config.yaml
model: "image classifier"
dataset: "microscope photos of single blood and bone marrow cells"
image_size: 32
crop_scale_min: 0.5
horizontal_flip: true
targets: ["cell type"]
hidden_act: "relu"
parallel_block: false
patch_size: [2, 2]
mixing: "cutmix"
loss: "cross_entropy"
beta1: 0.9
batch_size: 256
epochs: 17.1
Rows from block 9, named by matrix and row number. Rows with one number belong to one attention dimension. Each number is 200 + 30 x the weight over the matrix's rms, rounded and kept within 0 to 999. All counts start at 0.
# q: attention query (model.blocks.9.attn.q.weight, 256x256), inputs 86-171
# k: attention key (model.blocks.9.attn.k.weight, 256x256), inputs 86-171
q.19,201,161,209,145,177,243,181,207,211,189,153,234,152,213,191,191,200,232,206,198,197,202,147,197,215,167,248,220,209,191,190,160,179,214,219,228,192,200,188,218,150,202,185,178,166,208,241,252,200,211,189,230,222,222,175,139,186,212,204,183,160,195,231,219,222,174,253,188,212,233,182,213,224,172,157,197,185,231,146,270,204,193,193,214,189,187
k.19,198,235,205,241,219,162,181,235,176,179,210,189,235,206,208,210,201,162,177,195,258,196,253,211,229,204,158,210,219,195,202,228,174,158,177,165,205,147,254,189,250,204,174,224,234,191,174,153,169,205,195,218,167,138,179,250,209,181,181,167,235,197,188,153,210,230,203,186,208,174,205,203,163,231,203,194,233,208,199,162,189,193,239,206,225,192
q.20,183,197,189,244,195,167,253,195,225,209,195,224,225,200,218,219,212,199,173,186,212,213,274,183,233,251,176,250,189,234,218,241,261,155,218,156,228,187,226,239,256,202,169,205,198,210,142,187,200,213,233,169,127,145,227,274,189,197,203,253,208,222,154,191,201,261,156,159,212,165,253,190,172,263,226,195,215,209,201,138,212,183,177,180,202,210
k.20,226,170,227,126,184,248,193,215,221,209,176,212,175,206,191,224,200,215,240,211,205,252,154,227,130,178,215,174,201,198,222,144,161,228,231,223,194,236,153,195,129,202,200,185,180,213,239,231,222,161,152,212,222,228,198,104,209,203,178,192,155,174,259,221,216,146,225,252,169,247,196,217,228,189,164,189,202,169,188,271,196,199,178,176,199,197
q.21,196,188,167,174,199,238,170,231,182,174,220,214,154,212,204,170,160,202,180,203,127,213,142,175,211,192,236,236,203,194,204,170,193,174,218,277,191,175,165,160,175,208,229,183,155,200,230,251,205,212,221,232,251,177,165,135,161,196,257,194,157,165,232,276,214,185,213,209,237,231,176,211,211,153,244,233,205,213,172,207,190,218,190,265,233,200
k.21,222,220,221,214,192,173,231,184,233,220,196,178,224,201,205,213,227,191,226,223,265,140,261,193,226,202,228,184,212,215,173,210,205,203,150,165,200,209,205,223,212,164,162,196,229,169,200,142,177,198,203,221,193,209,230,258,242,217,176,179,223,233,142,160,159,215,212,165,195,182,197,195,165,222,186,175,186,249,245,163,213,200,240,167,160,212
q.22,203,235,210,228,238,162,217,207,178,211,207,186,242,195,202,232,214,159,201,198,233,202,247,211,195,219,157,189,212,207,223,244,216,183,176,166,199,193,218,202,234,198,195,231,243,180,172,150,195,173,204,171,176,190,209,247,193,194,177,206,220,211,183,175,208,226,205,202,200,184,220,184,195,233,223,186,225,164,224,153,185,188,211,191,222,186
k.22,178,164,165,165,159,232,217,176,221,216,211,191,181,196,192,187,187,244,200,198,158,227,156,214,182,196,219,213,175,240,199,187,214,232,246,251,226,233,154,207,164,175,217,194,149,202,218,252,249,180,204,197,230,223,211,163,193,191,210,221,156,192,217,244,217,193,196,223,196,226,195,240,221,165,211,199,176,194,205,229,209,217,154,183,185,206
q.23,230,228,212,216,239,163,206,208,191,192,217,190,230,191,239,225,197,160,185,186,218,210,236,163,191,245,152,221,208,196,204,257,245,141,216,164,204,192,237,206,252,208,183,232,222,190,153,129,220,181,233,177,169,141,210,259,187,185,208,227,205,197,188,186,222,237,165,207,223,226,208,203,228,260,218,192,225,191,188,147,198,174,207,200,221,226
k.23,193,173,218,133,146,240,203,175,230,228,196,180,205,190,200,218,173,247,225,226,174,211,149,225,139,218,243,199,176,247,204,170,205,223,234,248,214,222,136,222,142,151,215,166,139,188,229,223,241,133,193,205,247,238,207,166,206,201,178,249,132,199,212,245,197,185,221,223,174,262,191,238,251,200,201,176,170,215,184,224,222,199,152,173,168,237
q.24,120,201,156,239,171,225,221,176,205,201,229,182,231,217,149,179,187,240,187,229,138,182,221,244,234,182,192,179,176,241,221,218,166,254,151,253,231,172,156,187,199,171,255,178,185,198,191,282,180,211,171,209,206,256,194,185,207,197,218,220,222,181,190,217,153,176,212,226,152,121,202,171,143,140,258,204,195,160,279,200,212,252,185,221,194,176
k.24,244,195,193,250,251,157,215,179,205,200,193,224,158,202,210,175,234,160,235,160,206,154,219,168,242,152,204,164,221,124,187,187,208,224,190,145,159,231,220,191,202,248,194,215,248,201,191,211,178,272,198,176,168,231,209,183,211,238,249,158,263,226,175,169,191,170,200,199,197,157,190,164,143,175,155,251,203,190,249,225,141,199,227,198,207,153
q.25,250,186,247,166,188,201,178,192,214,204,187,199,183,189,227,209,213,211,239,180,263,193,189,174,161,190,208,188,201,172,156,200,184,213,220,161,182,225,221,216,170,202,151,206,230,218,208,151,217,193,202,204,209,191,226,203,226,203,137,182,194,199,218,170,206,186,181,194,208,237,197,218,227,241,127,195,186,219,174,247,213,169,204,158,181,222
k.25,170,224,207,202,218,212,162,248,170,182,206,209,225,195,206,217,172,209,153,220,180,237,195,202,182,228,178,231,189,206,219,208,191,167,219,236,198,140,212,204,233,192,227,190,181,199,184,181,208,176,216,207,199,141,181,238,171,166,206,234,179,183,221,226,221,254,184,193,195,224,205,197,233,223,228,192,230,202,152,144,223,194,185,230,216,228
q.26,200,196,212,275,219,173,171,176,197,198,233,187,225,168,204,177,192,203,202,187,160,196,191,187,151,186,194,125,197,151,181,184,179,227,189,152,153,225,223,162,223,237,214,157,202,217,206,167,193,242,185,154,186,234,198,185,219,227,208,232,252,210,172,202,182,187,132,192,212,170,220,199,217,190,210,205,180,190,200,223,216,208,205,240,162,230
k.26,229,199,239,189,217,241,133,227,168,157,198,262,170,223,217,170,175,232,183,241,164,214,166,190,188,221,191,177,200,157,184,203,191,190,167,191,177,192,157,165,190,232,185,178,190,208,186,179,190,195,198,122,203,199,182,184,174,203,219,239,221,221,201,215,182,182,210,155,212,209,172,163,217,208,226,208,206,254,150,163,226,197,229,242,178,195
q.27,279,172,265,124,202,191,161,222,210,180,132,225,153,198,232,223,212,197,241,181,267,206,143,163,170,183,241,213,234,142,175,140,209,177,235,157,144,238,248,227,156,216,133,203,205,210,246,157,224,211,198,209,201,182,185,183,192,222,171,172,174,242,208,180,250,187,235,165,239,290,200,241,256,240,97,183,187,259,97,258,195,158,208,189,173,211
k.27,153,226,207,191,192,221,161,262,161,183,217,182,261,197,206,226,168,219,156,226,206,264,207,240,171,262,154,257,194,256,215,234,159,149,212,229,250,130,224,184,234,181,200,192,177,200,183,172,196,150,206,232,201,135,164,227,183,142,169,221,185,156,235,195,221,248,196,200,203,226,218,239,223,242,234,160,237,197,142,146,250,203,201,219,214,239
q.28,252,214,234,145,232,179,179,254,188,189,138,222,163,209,228,234,224,147,215,184,258,211,171,177,198,214,207,242,242,186,205,197,244,136,216,175,170,209,245,216,194,214,160,244,216,185,227,145,212,200,226,204,196,144,188,233,158,201,201,145,177,227,208,186,258,235,240,167,230,271,181,234,242,257,155,187,238,237,142,186,159,152,223,190,216,196
k.28,136,183,177,164,124,232,221,203,212,208,224,164,240,197,188,224,188,236,179,214,190,232,201,246,194,243,206,231,174,322,206,219,198,191,226,246,274,180,192,197,198,145,207,191,149,206,199,215,236,147,213,246,218,195,197,202,204,160,168,220,142,170,232,220,198,226,188,220,193,229,215,247,235,211,230,156,185,190,191,196,254,211,167,195,199,241
q.29,245,228,224,145,239,220,169,259,179,188,161,198,169,218,198,231,193,154,198,218,213,210,166,199,190,184,209,215,234,197,224,182,202,173,184,235,183,186,187,185,178,182,218,242,217,166,234,186,196,160,199,211,242,175,177,196,167,187,198,135,170,195,241,193,232,187,255,214,195,255,152,213,217,202,183,196,238,186,180,202,156,184,227,202,237,174
k.29,136,191,142,226,150,189,238,156,216,238,222,160,231,179,186,193,204,215,186,190,195,170,226,215,246,221,219,231,180,277,175,220,237,211,223,231,251,191,224,219,213,139,204,203,188,195,196,218,223,202,253,245,216,204,209,249,210,186,189,202,184,194,173,195,196,253,208,191,218,185,215,227,216,208,224,184,157,217,225,187,221,207,173,191,197,224
q.30,160,199,176,219,187,230,205,171,187,192,251,173,226,191,185,173,168,232,184,227,124,197,203,213,180,166,202,158,177,218,203,210,158,238,183,245,210,186,159,168,198,192,260,174,204,193,207,262,195,185,180,218,232,245,196,148,219,192,211,225,209,162,216,223,166,150,189,260,178,161,184,167,178,140,238,208,186,144,251,224,218,232,183,226,201,202
k.30,261,221,208,244,247,156,190,182,196,215,179,205,183,190,213,176,217,178,229,184,213,140,208,147,233,178,211,181,208,113,168,195,219,194,181,158,157,224,218,220,203,232,188,212,233,175,210,184,169,249,217,162,179,203,199,247,221,239,239,182,253,241,150,173,188,204,213,164,205,158,188,166,167,200,181,233,190,244,219,177,155,200,228,207,176,177
q.31,230,215,236,208,233,193,211,226,181,184,198,207,206,213,186,221,205,167,191,193,226,205,193,224,146,160,200,140,231,190,211,168,201,188,171,142,174,230,201,162,213,223,212,227,238,211,207,154,199,188,186,188,189,231,212,176,203,221,168,199,213,216,204,156,215,194,217,202,186,209,202,211,242,214,176,190,232,169,223,229,177,205,228,162,186,162
k.31,133,181,161,212,181,210,192,192,179,202,228,206,192,194,192,163,198,234,171,198,149,215,160,221,226,241,179,209,187,223,195,219,207,195,210,254,226,193,211,181,192,193,193,173,150,200,217,229,221,214,224,189,246,189,185,205,160,202,240,200,209,192,196,258,195,216,201,176,249,203,198,209,228,168,252,199,170,236,182,181,225,214,181,249,200,194
q.32,234,170,206,172,188,195,201,199,198,173,162,213,186,175,193,222,187,189,170,159,233,229,181,168,141,156,188,202,187,186,190,179,202,177,267,216,190,203,222,236,203,232,181,216,218,209,178,187,208,183,232,216,176,182,196,184,212,210,140,263,144,194,220,186,248,211,194,214,212,244,229,194,273,246,169,222,202,171,164,255,195,194,151,179,199,192
k.32,223,213,230,176,213,188,152,212,208,212,222,170,210,176,248,219,211,204,251,218,199,233,202,199,139,262,191,200,192,181,209,194,168,125,188,222,201,190,194,191,177,180,170,183,160,189,206,143,228,174,176,202,198,137,186,225,228,177,210,177,176,197,207,211,186,186,206,198,207,249,175,225,224,250,186,198,215,247,158,157,220,174,224,225,181,270
q.33,225,234,241,171,218,201,246,193,207,212,187,184,241,209,220,223,232,185,217,213,265,199,233,222,164,214,190,177,217,223,209,224,204,209,184,133,207,228,186,200,211,175,189,224,265,193,187,144,221,136,186,185,185,201,259,234,226,174,131,186,185,211,209,142,182,188,196,221,173,214,201,172,201,231,151,160,224,168,219,192,194,166,234,124,181,198
k.33,157,169,150,204,194,210,191,197,178,226,197,189,190,174,167,183,160,213,172,167,148,220,148,197,214,204,184,250,156,199,206,225,226,218,267,277,211,189,221,224,189,188,241,212,146,193,213,258,225,221,218,230,239,188,163,202,165,183,213,221,186,172,223,252,250,225,190,220,218,213,204,210,241,191,225,226,175,177,182,195,183,210,138,234,227,194
q.34,204,221,230,192,194,202,202,188,231,206,213,191,210,202,226,197,203,189,221,218,203,194,227,159,195,234,193,232,205,225,205,240,192,200,187,187,215,192,186,209,206,168,183,189,212,209,188,198,213,187,200,198,226,176,235,221,199,181,197,188,196,189,197,206,181,190,173,201,199,198,184,195,165,218,198,193,212,210,192,193,206,169,205,202,218,222
k.34,216,191,186,171,203,214,198,180,203,228,174,200,192,176,168,207,174,221,190,200,224,187,189,190,190,169,227,210,190,207,193,184,205,231,227,217,189,195,190,237,190,187,211,212,206,171,203,210,208,189,200,220,213,209,194,226,204,188,158,209,180,199,192,185,216,223,227,216,170,205,187,204,215,204,188,198,180,197,212,194,201,206,176,160,200,180
q.35,183,204,199,182,181,204,196,184,227,189,188,202,180,201,217,209,190,185,204,197,183,214,196,128,193,199,183,237,201,209,208,232,206,186,219,242,204,186,195,225,214,199,180,193,189,207,190,226,209,195,232,220,209,179,192,205,190,187,197,208,150,186,214,214,205,197,192,193,223,202,192,191,208,215,198,212,210,197,157,224,178,185,166,225,235,223
k.35,243,211,226,167,207,194,199,188,223,228,181,174,206,182,204,208,214,208,236,197,256,171,212,199,170,190,237,190,193,203,181,182,184,193,201,173,198,193,197,231,172,174,196,213,216,165,190,171,204,181,186,210,195,203,197,237,242,189,140,181,192,202,197,159,194,202,225,211,153,220,182,221,199,242,155,191,186,206,221,190,210,183,201,160,169,224
q.36,157,184,188,210,192,198,176,162,178,237,199,192,202,196,220,156,257,248,245,177,218,197,210,232,233,205,174,184,161,176,168,223,178,258,216,193,209,210,216,202,172,194,190,182,206,180,204,194,190,230,177,179,197,244,185,211,209,199,215,154,262,219,190,193,186,200,202,192,178,182,187,214,175,190,176,179,168,230,221,192,240,199,231,195,161,206
k.36,224,226,207,208,232,194,194,230,193,154,204,206,214,213,187,224,172,163,156,208,171,224,212,175,213,166,185,205,227,172,239,213,206,187,178,175,186,172,205,205,257,233,240,202,237,230,166,209,178,205,203,166,163,181,193,193,197,185,207,243,195,201,196,194,204,186,163,213,186,172,223,143,156,199,222,210,254,132,179,207,178,205,186,233,253,192
q.37,260,228,243,182,223,197,197,200,186,184,210,177,226,196,215,235,201,161,198,199,233,207,196,188,112,203,179,151,226,189,205,214,207,176,209,154,181,225,203,184,218,203,200,218,248,205,190,142,233,153,203,184,206,193,241,201,215,192,142,211,169,201,222,157,210,190,183,234,184,245,199,193,244,226,167,186,235,165,190,215,190,175,213,162,199,202
k.37,161,173,186,197,179,213,182,198,200,240,204,175,200,170,207,193,175,238,194,207,176,203,153,217,187,250,200,219,154,209,196,222,215,197,237,256,212,188,204,226,172,166,221,187,133,171,218,210,229,194,227,201,245,190,165,229,193,182,211,233,183,198,188,254,217,233,224,189,214,228,193,226,256,207,228,207,151,235,163,171,213,193,158,222,182,227