From a checkpoint of a small image classifier.
Model: 32-pixel images, norm layernorm, activation relu, depths [3, 6, 6], widths [64, 128, 256].
Rows from block 4 of a small image classifier, named by matrix and row number. Rows with one number belong to one neuron. Each number is 500 + 40 x the weight over its row's rms, rounded and kept within 0 to 999. All counts start at 0. Numbers have three digits each.
After each neuron's rows are labels from the 100 images, of 14848, where the neuron reaches its highest value: "responds to" is what is common among them. Only what is clearly more common there than usual is listed. The data: microscope photos of single blood and bone marrow cells.
# fc1: MLP up (model.blocks.4.mlp.fc1.weight, 512x128), inputs 0-127
# fc2: MLP down (model.blocks.4.mlp.fc2.weight, 128x512, transposed), outputs 0-127

fc1.404:496517460448517493549568535431428600536480510495509542542563512548493470542541461509493480446508532497491500487488537513542512482386514507543447512497516499495537572459478474532478432476543492442420499507497451477474462525574502623483427572444488510536470477483471492526533432475541507511477493436479471539516495506515524513534479531498552498491438473546470523439397537492569464469530
fc2.404:486566407427542466514531546444494590503497514506491498487554574521492469522501451483487492471563520567448508494469563507540468503454470446546471498555495526507495515490436438558483481555580480397499502462507485497555489555539486549467440517498523493522493479475425545545529440481498518520541512479483580456453567492579527552511448546483458509511481440509477500413479464490529473432501
responds to: cell type: eosinophil; smear: peripheral blood

fc1.58:531539586504503440411546505530458448541519484458578448437514535474575537445564439456526432531538478594422568460465545479492521579510503466461524524582522497505511546494483421535453539491514480498436519506479528490499474528528502436513435512438520524455480442539475505493488454542518489459483506549486518524442464449501569515484505510503425508473523449508484502451489476506553535480544
fc2.58:502514504538473459485494549522516537510502456552478516525524520519494463420484455535551534500522517477545419512555538587471465510471461398455396483534492555481527540496456539540483547515536571550514528548547437528512490496482465509476538548476508444424516493515447436466476511470549509459473491526559472435506426516424526505555565506534438523413489474544428479469523531481563467513479
responds to: cell type: artefact

fc1.79:461544489426596479464464523480478527478530474512518510522573483464537477552558461466517437534492540531404568423490536565470512548520488490546506480484524491557418431463450523521532445539513470491502482507419510426454530503523496495457471535512503449533435485617457545522458488545463552515462493504557515518470515512495564559468460526511514487552476525477515512460502546447500441530569
fc2.79:529518549523505531491517475489449433532497442474602460434557468513512576509475500440546497542466557538532510463480483512553414476445537422473505572494514446422530502469510440509494531475478447465473519526545511500506530551529500491458452486545455577452445543574471543455496477595487471525523560508558455442476513447487541490535453481512470534493526512510548519489502413493507529577500
responds to: cell type: artefact

fc1.409:462526523492482511463446470546497470516505512486479470484420522472519434470530535438460472510478546554439594482512511475509508545563405523446574473498595487502437474502547448506495510492495513511546504461452569416478462538540468465503490538494568474525456475539560549489490469565456496445467510526454573472427539422515575570507496527535473491452509561505532505458504475500457519496568
fc2.409:457520529494460531476505441494491468448567491543493527428582502535468453565440497459470514547501574538501528515535476467506438476509512543508523510504548455456457536466535490479556476567504423480512491468505487567497523505479455513496548557543465471537471518514476545429504454608529475541507557472501519525511524490513492523529446518539500494532564471439565491463425460383400476569490
responds to: cell type: artefact

fc1.376:515518462557481422592454461455533560506479456485521486513480542493493433531502522544448536529518489459498434559538439570529521479520505497491395435497451556465478518518517569532449552501586502480534523406533506517510526453530491542577543532504481494513559442443484482512561476502478471514497527558524486470518493557457489449584493540520439471573493480492418504546492480451489514473467
fc2.376:454537500562441469547483504509514465475476420501460469524457540487534453536535470527446529569515564505527499559520577523539421491531482554449469450515484515411516552472507525497474580482517460478471548451535488537543429481503474467471444529468476540507554489510535496537554451558474520507524481497547451427496410525462525448540529489545441511560553553487551536433476526445527470433501
responds to: cell type: lymphocyte

fc1.145:501441514477480476471524509470514443541573505500543504481543511539495512500492478484528453519495534551461551536569487497532492543477491534478478509515546454508506510478502419535492472493491483509551565550450458453554537479458478473480475619463547538517484443551414556499473488610499546462454441438513436478473498439509509491480433564470486454520464585505529556425517425457529441482561
fc2.145:488557511512496476489533503489506581511486512528421462477520507419467458539514503593432486431456460462508458602476595531481469505535534481445460548510482483540496472478505538473466471518549561520429526544499499520456490453490577535469523505471542477496535469424527447481532563506612454548502459526486449487498485557479442470493566508488458567474539460483448545546517525540498499438482
responds to: cell type: artefact

fc1.141:441536552496490538510520491487466512431486521502418434512433509537595463461476510496433564505459502501505539559533520496532535441490454505494469522452513505475436543503594449453529516514458547444483515519371509505529449561544517541464501508536585493445516536438476481560520525518477497510459444462555503498435490514493498453498573520504421499494493530560536498480456584468474460505474
fc2.141:418534560442518533518438471507520496431490487540519509517460498502632523474503477453409576531518512475513478536529494494460504495498392479463460533445488473521489556531496494471547534526439486471494481512433521503518497543521546489511538521536517455462550524482454486512492518449466498510489443476588538534419430531513515460460599547508464528558521518590488466465478564518549442478500
responds to: cell type: segmented neutrophil

fc1.412:538442519596471464478469474477538487552481497513487520475451464513415518575495529445504515562516516497521503619490447561514402523526494523441467480477463558484505496523516557521469490515503471534575479544501492508520561432441507468480568443486454492521551567498511467495516538514522560524475425551534470439438470546475443492478466517550504488566481492490489588544520479438552484508444
fc2.412:445448565540455464458516461528498507511511559608466532452458441502415542542487598470501503491464531454507493568493476504459483521511481513450559517464518513492526501517542503471491481545478509548537436609488535565511571475428584488483595414523456493456476537488513523432482556500456470494478459513528505502483465537470438503487521459466488469456499506493472549552569469454475540506511
responds to: cell type: eosinophil

fc1.59:529488411539434488550452503463531526529487502449550501508533472499545542497521491496472547473556436464488441523524463555494467462530615520506463509494440505494580516554485582511414508432557527513549563470516531510428493531512501512478473505400480568536527460431485434508517519459534508555498489447493460494573506451455507521469547471516536563484503474520462557447509528497522504422462
fc2.59:490465502483494571477505534489477471406508532517473484513462538513487527480423489559463560474447541502531466521559423458495497517497550545538447495479504473464560486486542487475551463612497489525548541508526499489498456476445352532507560591527545506507500502429527446508504509447549498538526460473452542518447542518572504507509476539472574561559525477503510469481495466500455443469446
responds to: cell type: artefact

fc1.32:446533458539549502547496512527557501465421497532444530513508506463474455581476470542389498468502497507588458543496569484515469462517485492549468473516511505481512478541471503482517537519505450456453441490517480516493531441521507539484586456561495423553530557493559495472565475433476475520489504589520479486497515572569410506539519469506507481577544402516425463515482478493514491508454
fc2.32:502517513511477452515563509543519474528467486551431560528500570467451450477487464501491511480526503404601424509488604503461453449528542481496545509467480481477516478544526528479493498518548534523410530481509453526444482489557407536479579489512535456518499533447530512451572490498575532527510457508482482476588505537447446519524556554465479543497517458469473447489437506530536550554468
responds to: cell type: lymphocyte

fc1.146:414478459518486468543437530570513522549473440467494550513573452504485504432545485565547541474431505455462494463520561514463467548528538503449529475536464506506578490516483523505446453487508477545470488465497465555533526489456529448467496520518506431467513461518529483507487557446464510458550601492479503532524481481458459521483583456547478482438476484468566491512622446563461503568510
fc2.146:532551458508508533464471458535505526465520499511459460502481425507472527532515517532431515495576459439493450549526569520432455511459428497522501554448506507576427466523455537478461563557480473489508519552508540483496482490513593535486540450418560454545489586462544466450525527491528495560424498443503530500472547574540509460527556489542498493502491494494394498500508550494498448437527
responds to: cell type: erythroblast

fc1.511:505480517506509503496473535513552492448498472540504519536553494480431557505446459460530513424456509497575426495513447541483469503500568470523487483516430509466582455509463542533497432488489511542593477504549517540465526469485493510447589487533484468524517497461512495511459498467532510534523456462570408525575530498454480448528502468459569572570548451479500451547535472502513498412396
fc2.511:513472542584512450464467428478570509519471516547536482457537539471498533532457457520458526536425472520505484520508520484494472518481530461479427508558543464447474539531494520545498512564495470496425475542558488544538559459457440528480531473538518456451501560527487474458560459535497485591487561578569478518455474532484433518503505555457425485489524402525491499503471456426471520569439
responds to: cell type: artefact

fc1.298:472469453502501447477432466547541501464503475476483488457453488412436497547529479490501430489525555545482499511488460505503503553564525524503548506550538488531531477532473513532495465467545440566545532427538581492439539440519496450522556507438497492559442493552593518482490480553522527532486443526428486486499549437528568552485469490523610476594479505430492475489509434502481494470516
fc2.298:470522447509523513497532484558472430438526458413487458433551540503523500508510429483539445502577554496505538475454459458469517545582507492538568550540504503552540510526429548510482442444494488510584518446487466557543553490472525439519497477435541517503554497475453537482496475495535497547502459444488531507490609458586486444483483492554585505498524548449502474514495496512464452519451
responds to: cell type: segmented neutrophil

fc1.434:525570502479502572485508466427496487463559454463561497461530504519534526528481518484470512560547495520547477473440557477448431482484478446519518537466419483517425439461495437462587523509481418472452480466433534502455465597536536534515470435581441531487448563494434493516490510487514466549533535482539559518500523500574488510470523501497474540501561559484511498494480579532516559486473
fc2.434:487549548462555421470500563539556578560477571504398467488484485493499487502484492516517497420515543517502494531580458478521515509507506509524500483557525500511448473459537488497526477529500612501461485524548493497456485430516458447430493490493527410578524454474559517561526514531498460453463468579509490497519555484468555537447490458417516526521521420497416521463502450444519497489511
responds to: cell type: erythroblast

fc1.37:485507494586392530543530466503445469537467480526483513505458621545504467547450504526468537541499514489588487489519533496541459441498510526462490496492478476379517487492532485495500516522528493487497520446585539521461441553511439495535529551498501509490523508470480476506561406533487538535524494494484477483499471503505463488546438508521467604464528467522554525427437440470490561402492
fc2.37:529502548461531576479485523443527527557539561593463517410524467475448499519504529450463450527512434549473504432467445513457538481507455456524506498532518450465483500453492540478545501533479447464510435480509469499481480494530441582498526447521453448498499442573449473433510504488514400531490614561495520527512571462529483567500492553451511490561513510481468510495491539479473554561497
responds to: cell type: erythroblast

fc1.7:484463532488468488532406536520505534538464507536424528526481475548521464471537558475477519526443565524481419484512466516533532500521433457456479456529509506474506520597499536488499530483515423493559536423488492507507492490536514433529577514533437467474534554551538558522451516523416543416538547537396551511472488524451521541516504522511467463587464486487550438447527451518468507492527
fc2.7:490528432487500441534437479521533598532428515544533573506480482489484514517508503503494608478473509490500458512525475549537450473441419533456447458558525541449555527511496502520438514564563496417586502449513487508547478523507447538500488574554516429478506435506506476467515495462461535489539498489477498496480477539471497579577510500464514422534478402523500489481496414481536506526504
responds to: cell type: erythroblast

fc1.27:493436540482476525494519517464494535534536513556512539600574494529492539455474533507419497482423506520453434454553567513465551503448490484549486481447471463554544492528508485491463466513474484546448568481476495476491488477545461459521527533495539498513485473486507568581456541503527549456488513494464483557575445506465501565523457583490447562508437460495517419407503501567565440488477
fc2.27:484514497491496587512564532468449533466486518573488466551496533484487490506476534519475512363364510501523521466502507523481490490474520497491492507493491517530560477455524521528497396538479516476460502495427477516453437527511403518492523566556575510455564478449532533508527527486463541521523507462505502546515484514482494428518542467479531612513490544484498405562516497469498443504438
responds to: cell type: eosinophil

fc1.454:514493504499455486532542582488437546568520495473516503547528498495543502431500508556485497449509434483491483428473534508492522476466550507507515529498495483533513474480540495459439451454498545537409504455496446453449421544544533443563417534451585467472503457422542550535493529472543539416537519540449517543559481481462515539505533530546449561424451492490544501464476490540566555489501
fc2.454:520431555527484483473541476535557480519488603554427504474481483450407506484458526503497475447397519519553479546498527505457528504518510484501527531514529498490551476546482517497409468551462548586487473581506540553505495453435561508468582457565513531474543515524530540468503514483464480489456469498571504481490501508457416450528511479434523521443527490516452502540563417450467496519472
responds to: cell type: eosinophil; smear: peripheral blood

fc1.176:568466497419529561513573464546508515444492584558403512494443512555492479509459508469516471495510510570512491535561506468486548499496445506478547530497554472543431556498511465462537534515468439494443501499500460475538445431507528569485525523484543506544485556529478541531463480509487436491473551445440543501495528526530549434528487482447553465472435545486401451491492440477448459512561
fc2.176:535467436470501493522521466531536517406474532565529514530492482436460542474499468494526549465451432521511457476524470562504506522496494503414480461544517530465565521519490501556392473568537497513580506470539485488529489474481480510484555562523556506456505444466536534427487498413541514518566497491477445514551433542451500517575497521466546475528464446531550441578531420494451497465492
responds to: cell type: erythroblast

fc1.180:544484551536511523496609458528531469508565430535520515502498503513529501439501529533465465478549414485491566479460564480470534498510440521485501581492517476511508482483529478442505498531472490491429488512454473483489430579472541557538478466499580521445429467507502531492440486493568517415482434424501486489528414478520469526507504559532479454469468600439476470523475537495570525511562
fc2.180:486538522468544480551492532585512489513442570515427485463418525461487472490493442486541511537476584532586526518513378528494535497560515463548457472527509482474567515503477540511518463486560549518502511501543474498481525423517409465502564514514469480601549492513503516536513493486453472487492430544561452490497545496490560489500424494444545510516530480530511489481498441458449475512403
responds to: cell type: erythroblast

fc1.130:414535508487530504530585449560449526410531482542426469556492542489487523534518553589494487463505550473483464518504549498497594513500540527454442417518524544472509510422551411535493488525510463533493487504482444559516525532493438510459475562494545517457419514484473490485507494484517506563533512483497411487554459543512462482594536525537479445485459490465491425509498503543507490534540
fc2.130:418578453516468502508545494566450569472478532528456530494486559493507507531486536536463451452478577535532470474434522510481536493514540524468490453521524540453536496441526514563437429507538545540488460494486460654503488529494396482506497549491497446470467488484466497541518482477523502531533486469431416517584484470494466543565420473536510536479463450486522493470503510513466494563492
responds to: cell type: segmented neutrophil

fc1.292:566491511525492440507463442532563499570545493477571472439581535543501545472496493478560474598529475534514505428478452479496576511506563456509514541551463504469455490521457488557499547522486392454487580508534523520517530486500523532519453458527433479507431508524484486500500457500489498527513531535479473524508557494506518493523415479447435473525453454447472447522526378479546537536468
fc2.292:458527544465554485491527495520502469423529499461438472473458574458546431534469455517464507425482526524520563626527528453513493519538509517548497501497513506508467500492518430525582461541529501472475511513482522476464521450488625536467582474554564487559477499419503530514526502517501436545457405491565519499467510531551499427499515498467500516519558505482428463513500499453474474455454
responds to: cell type: segmented neutrophil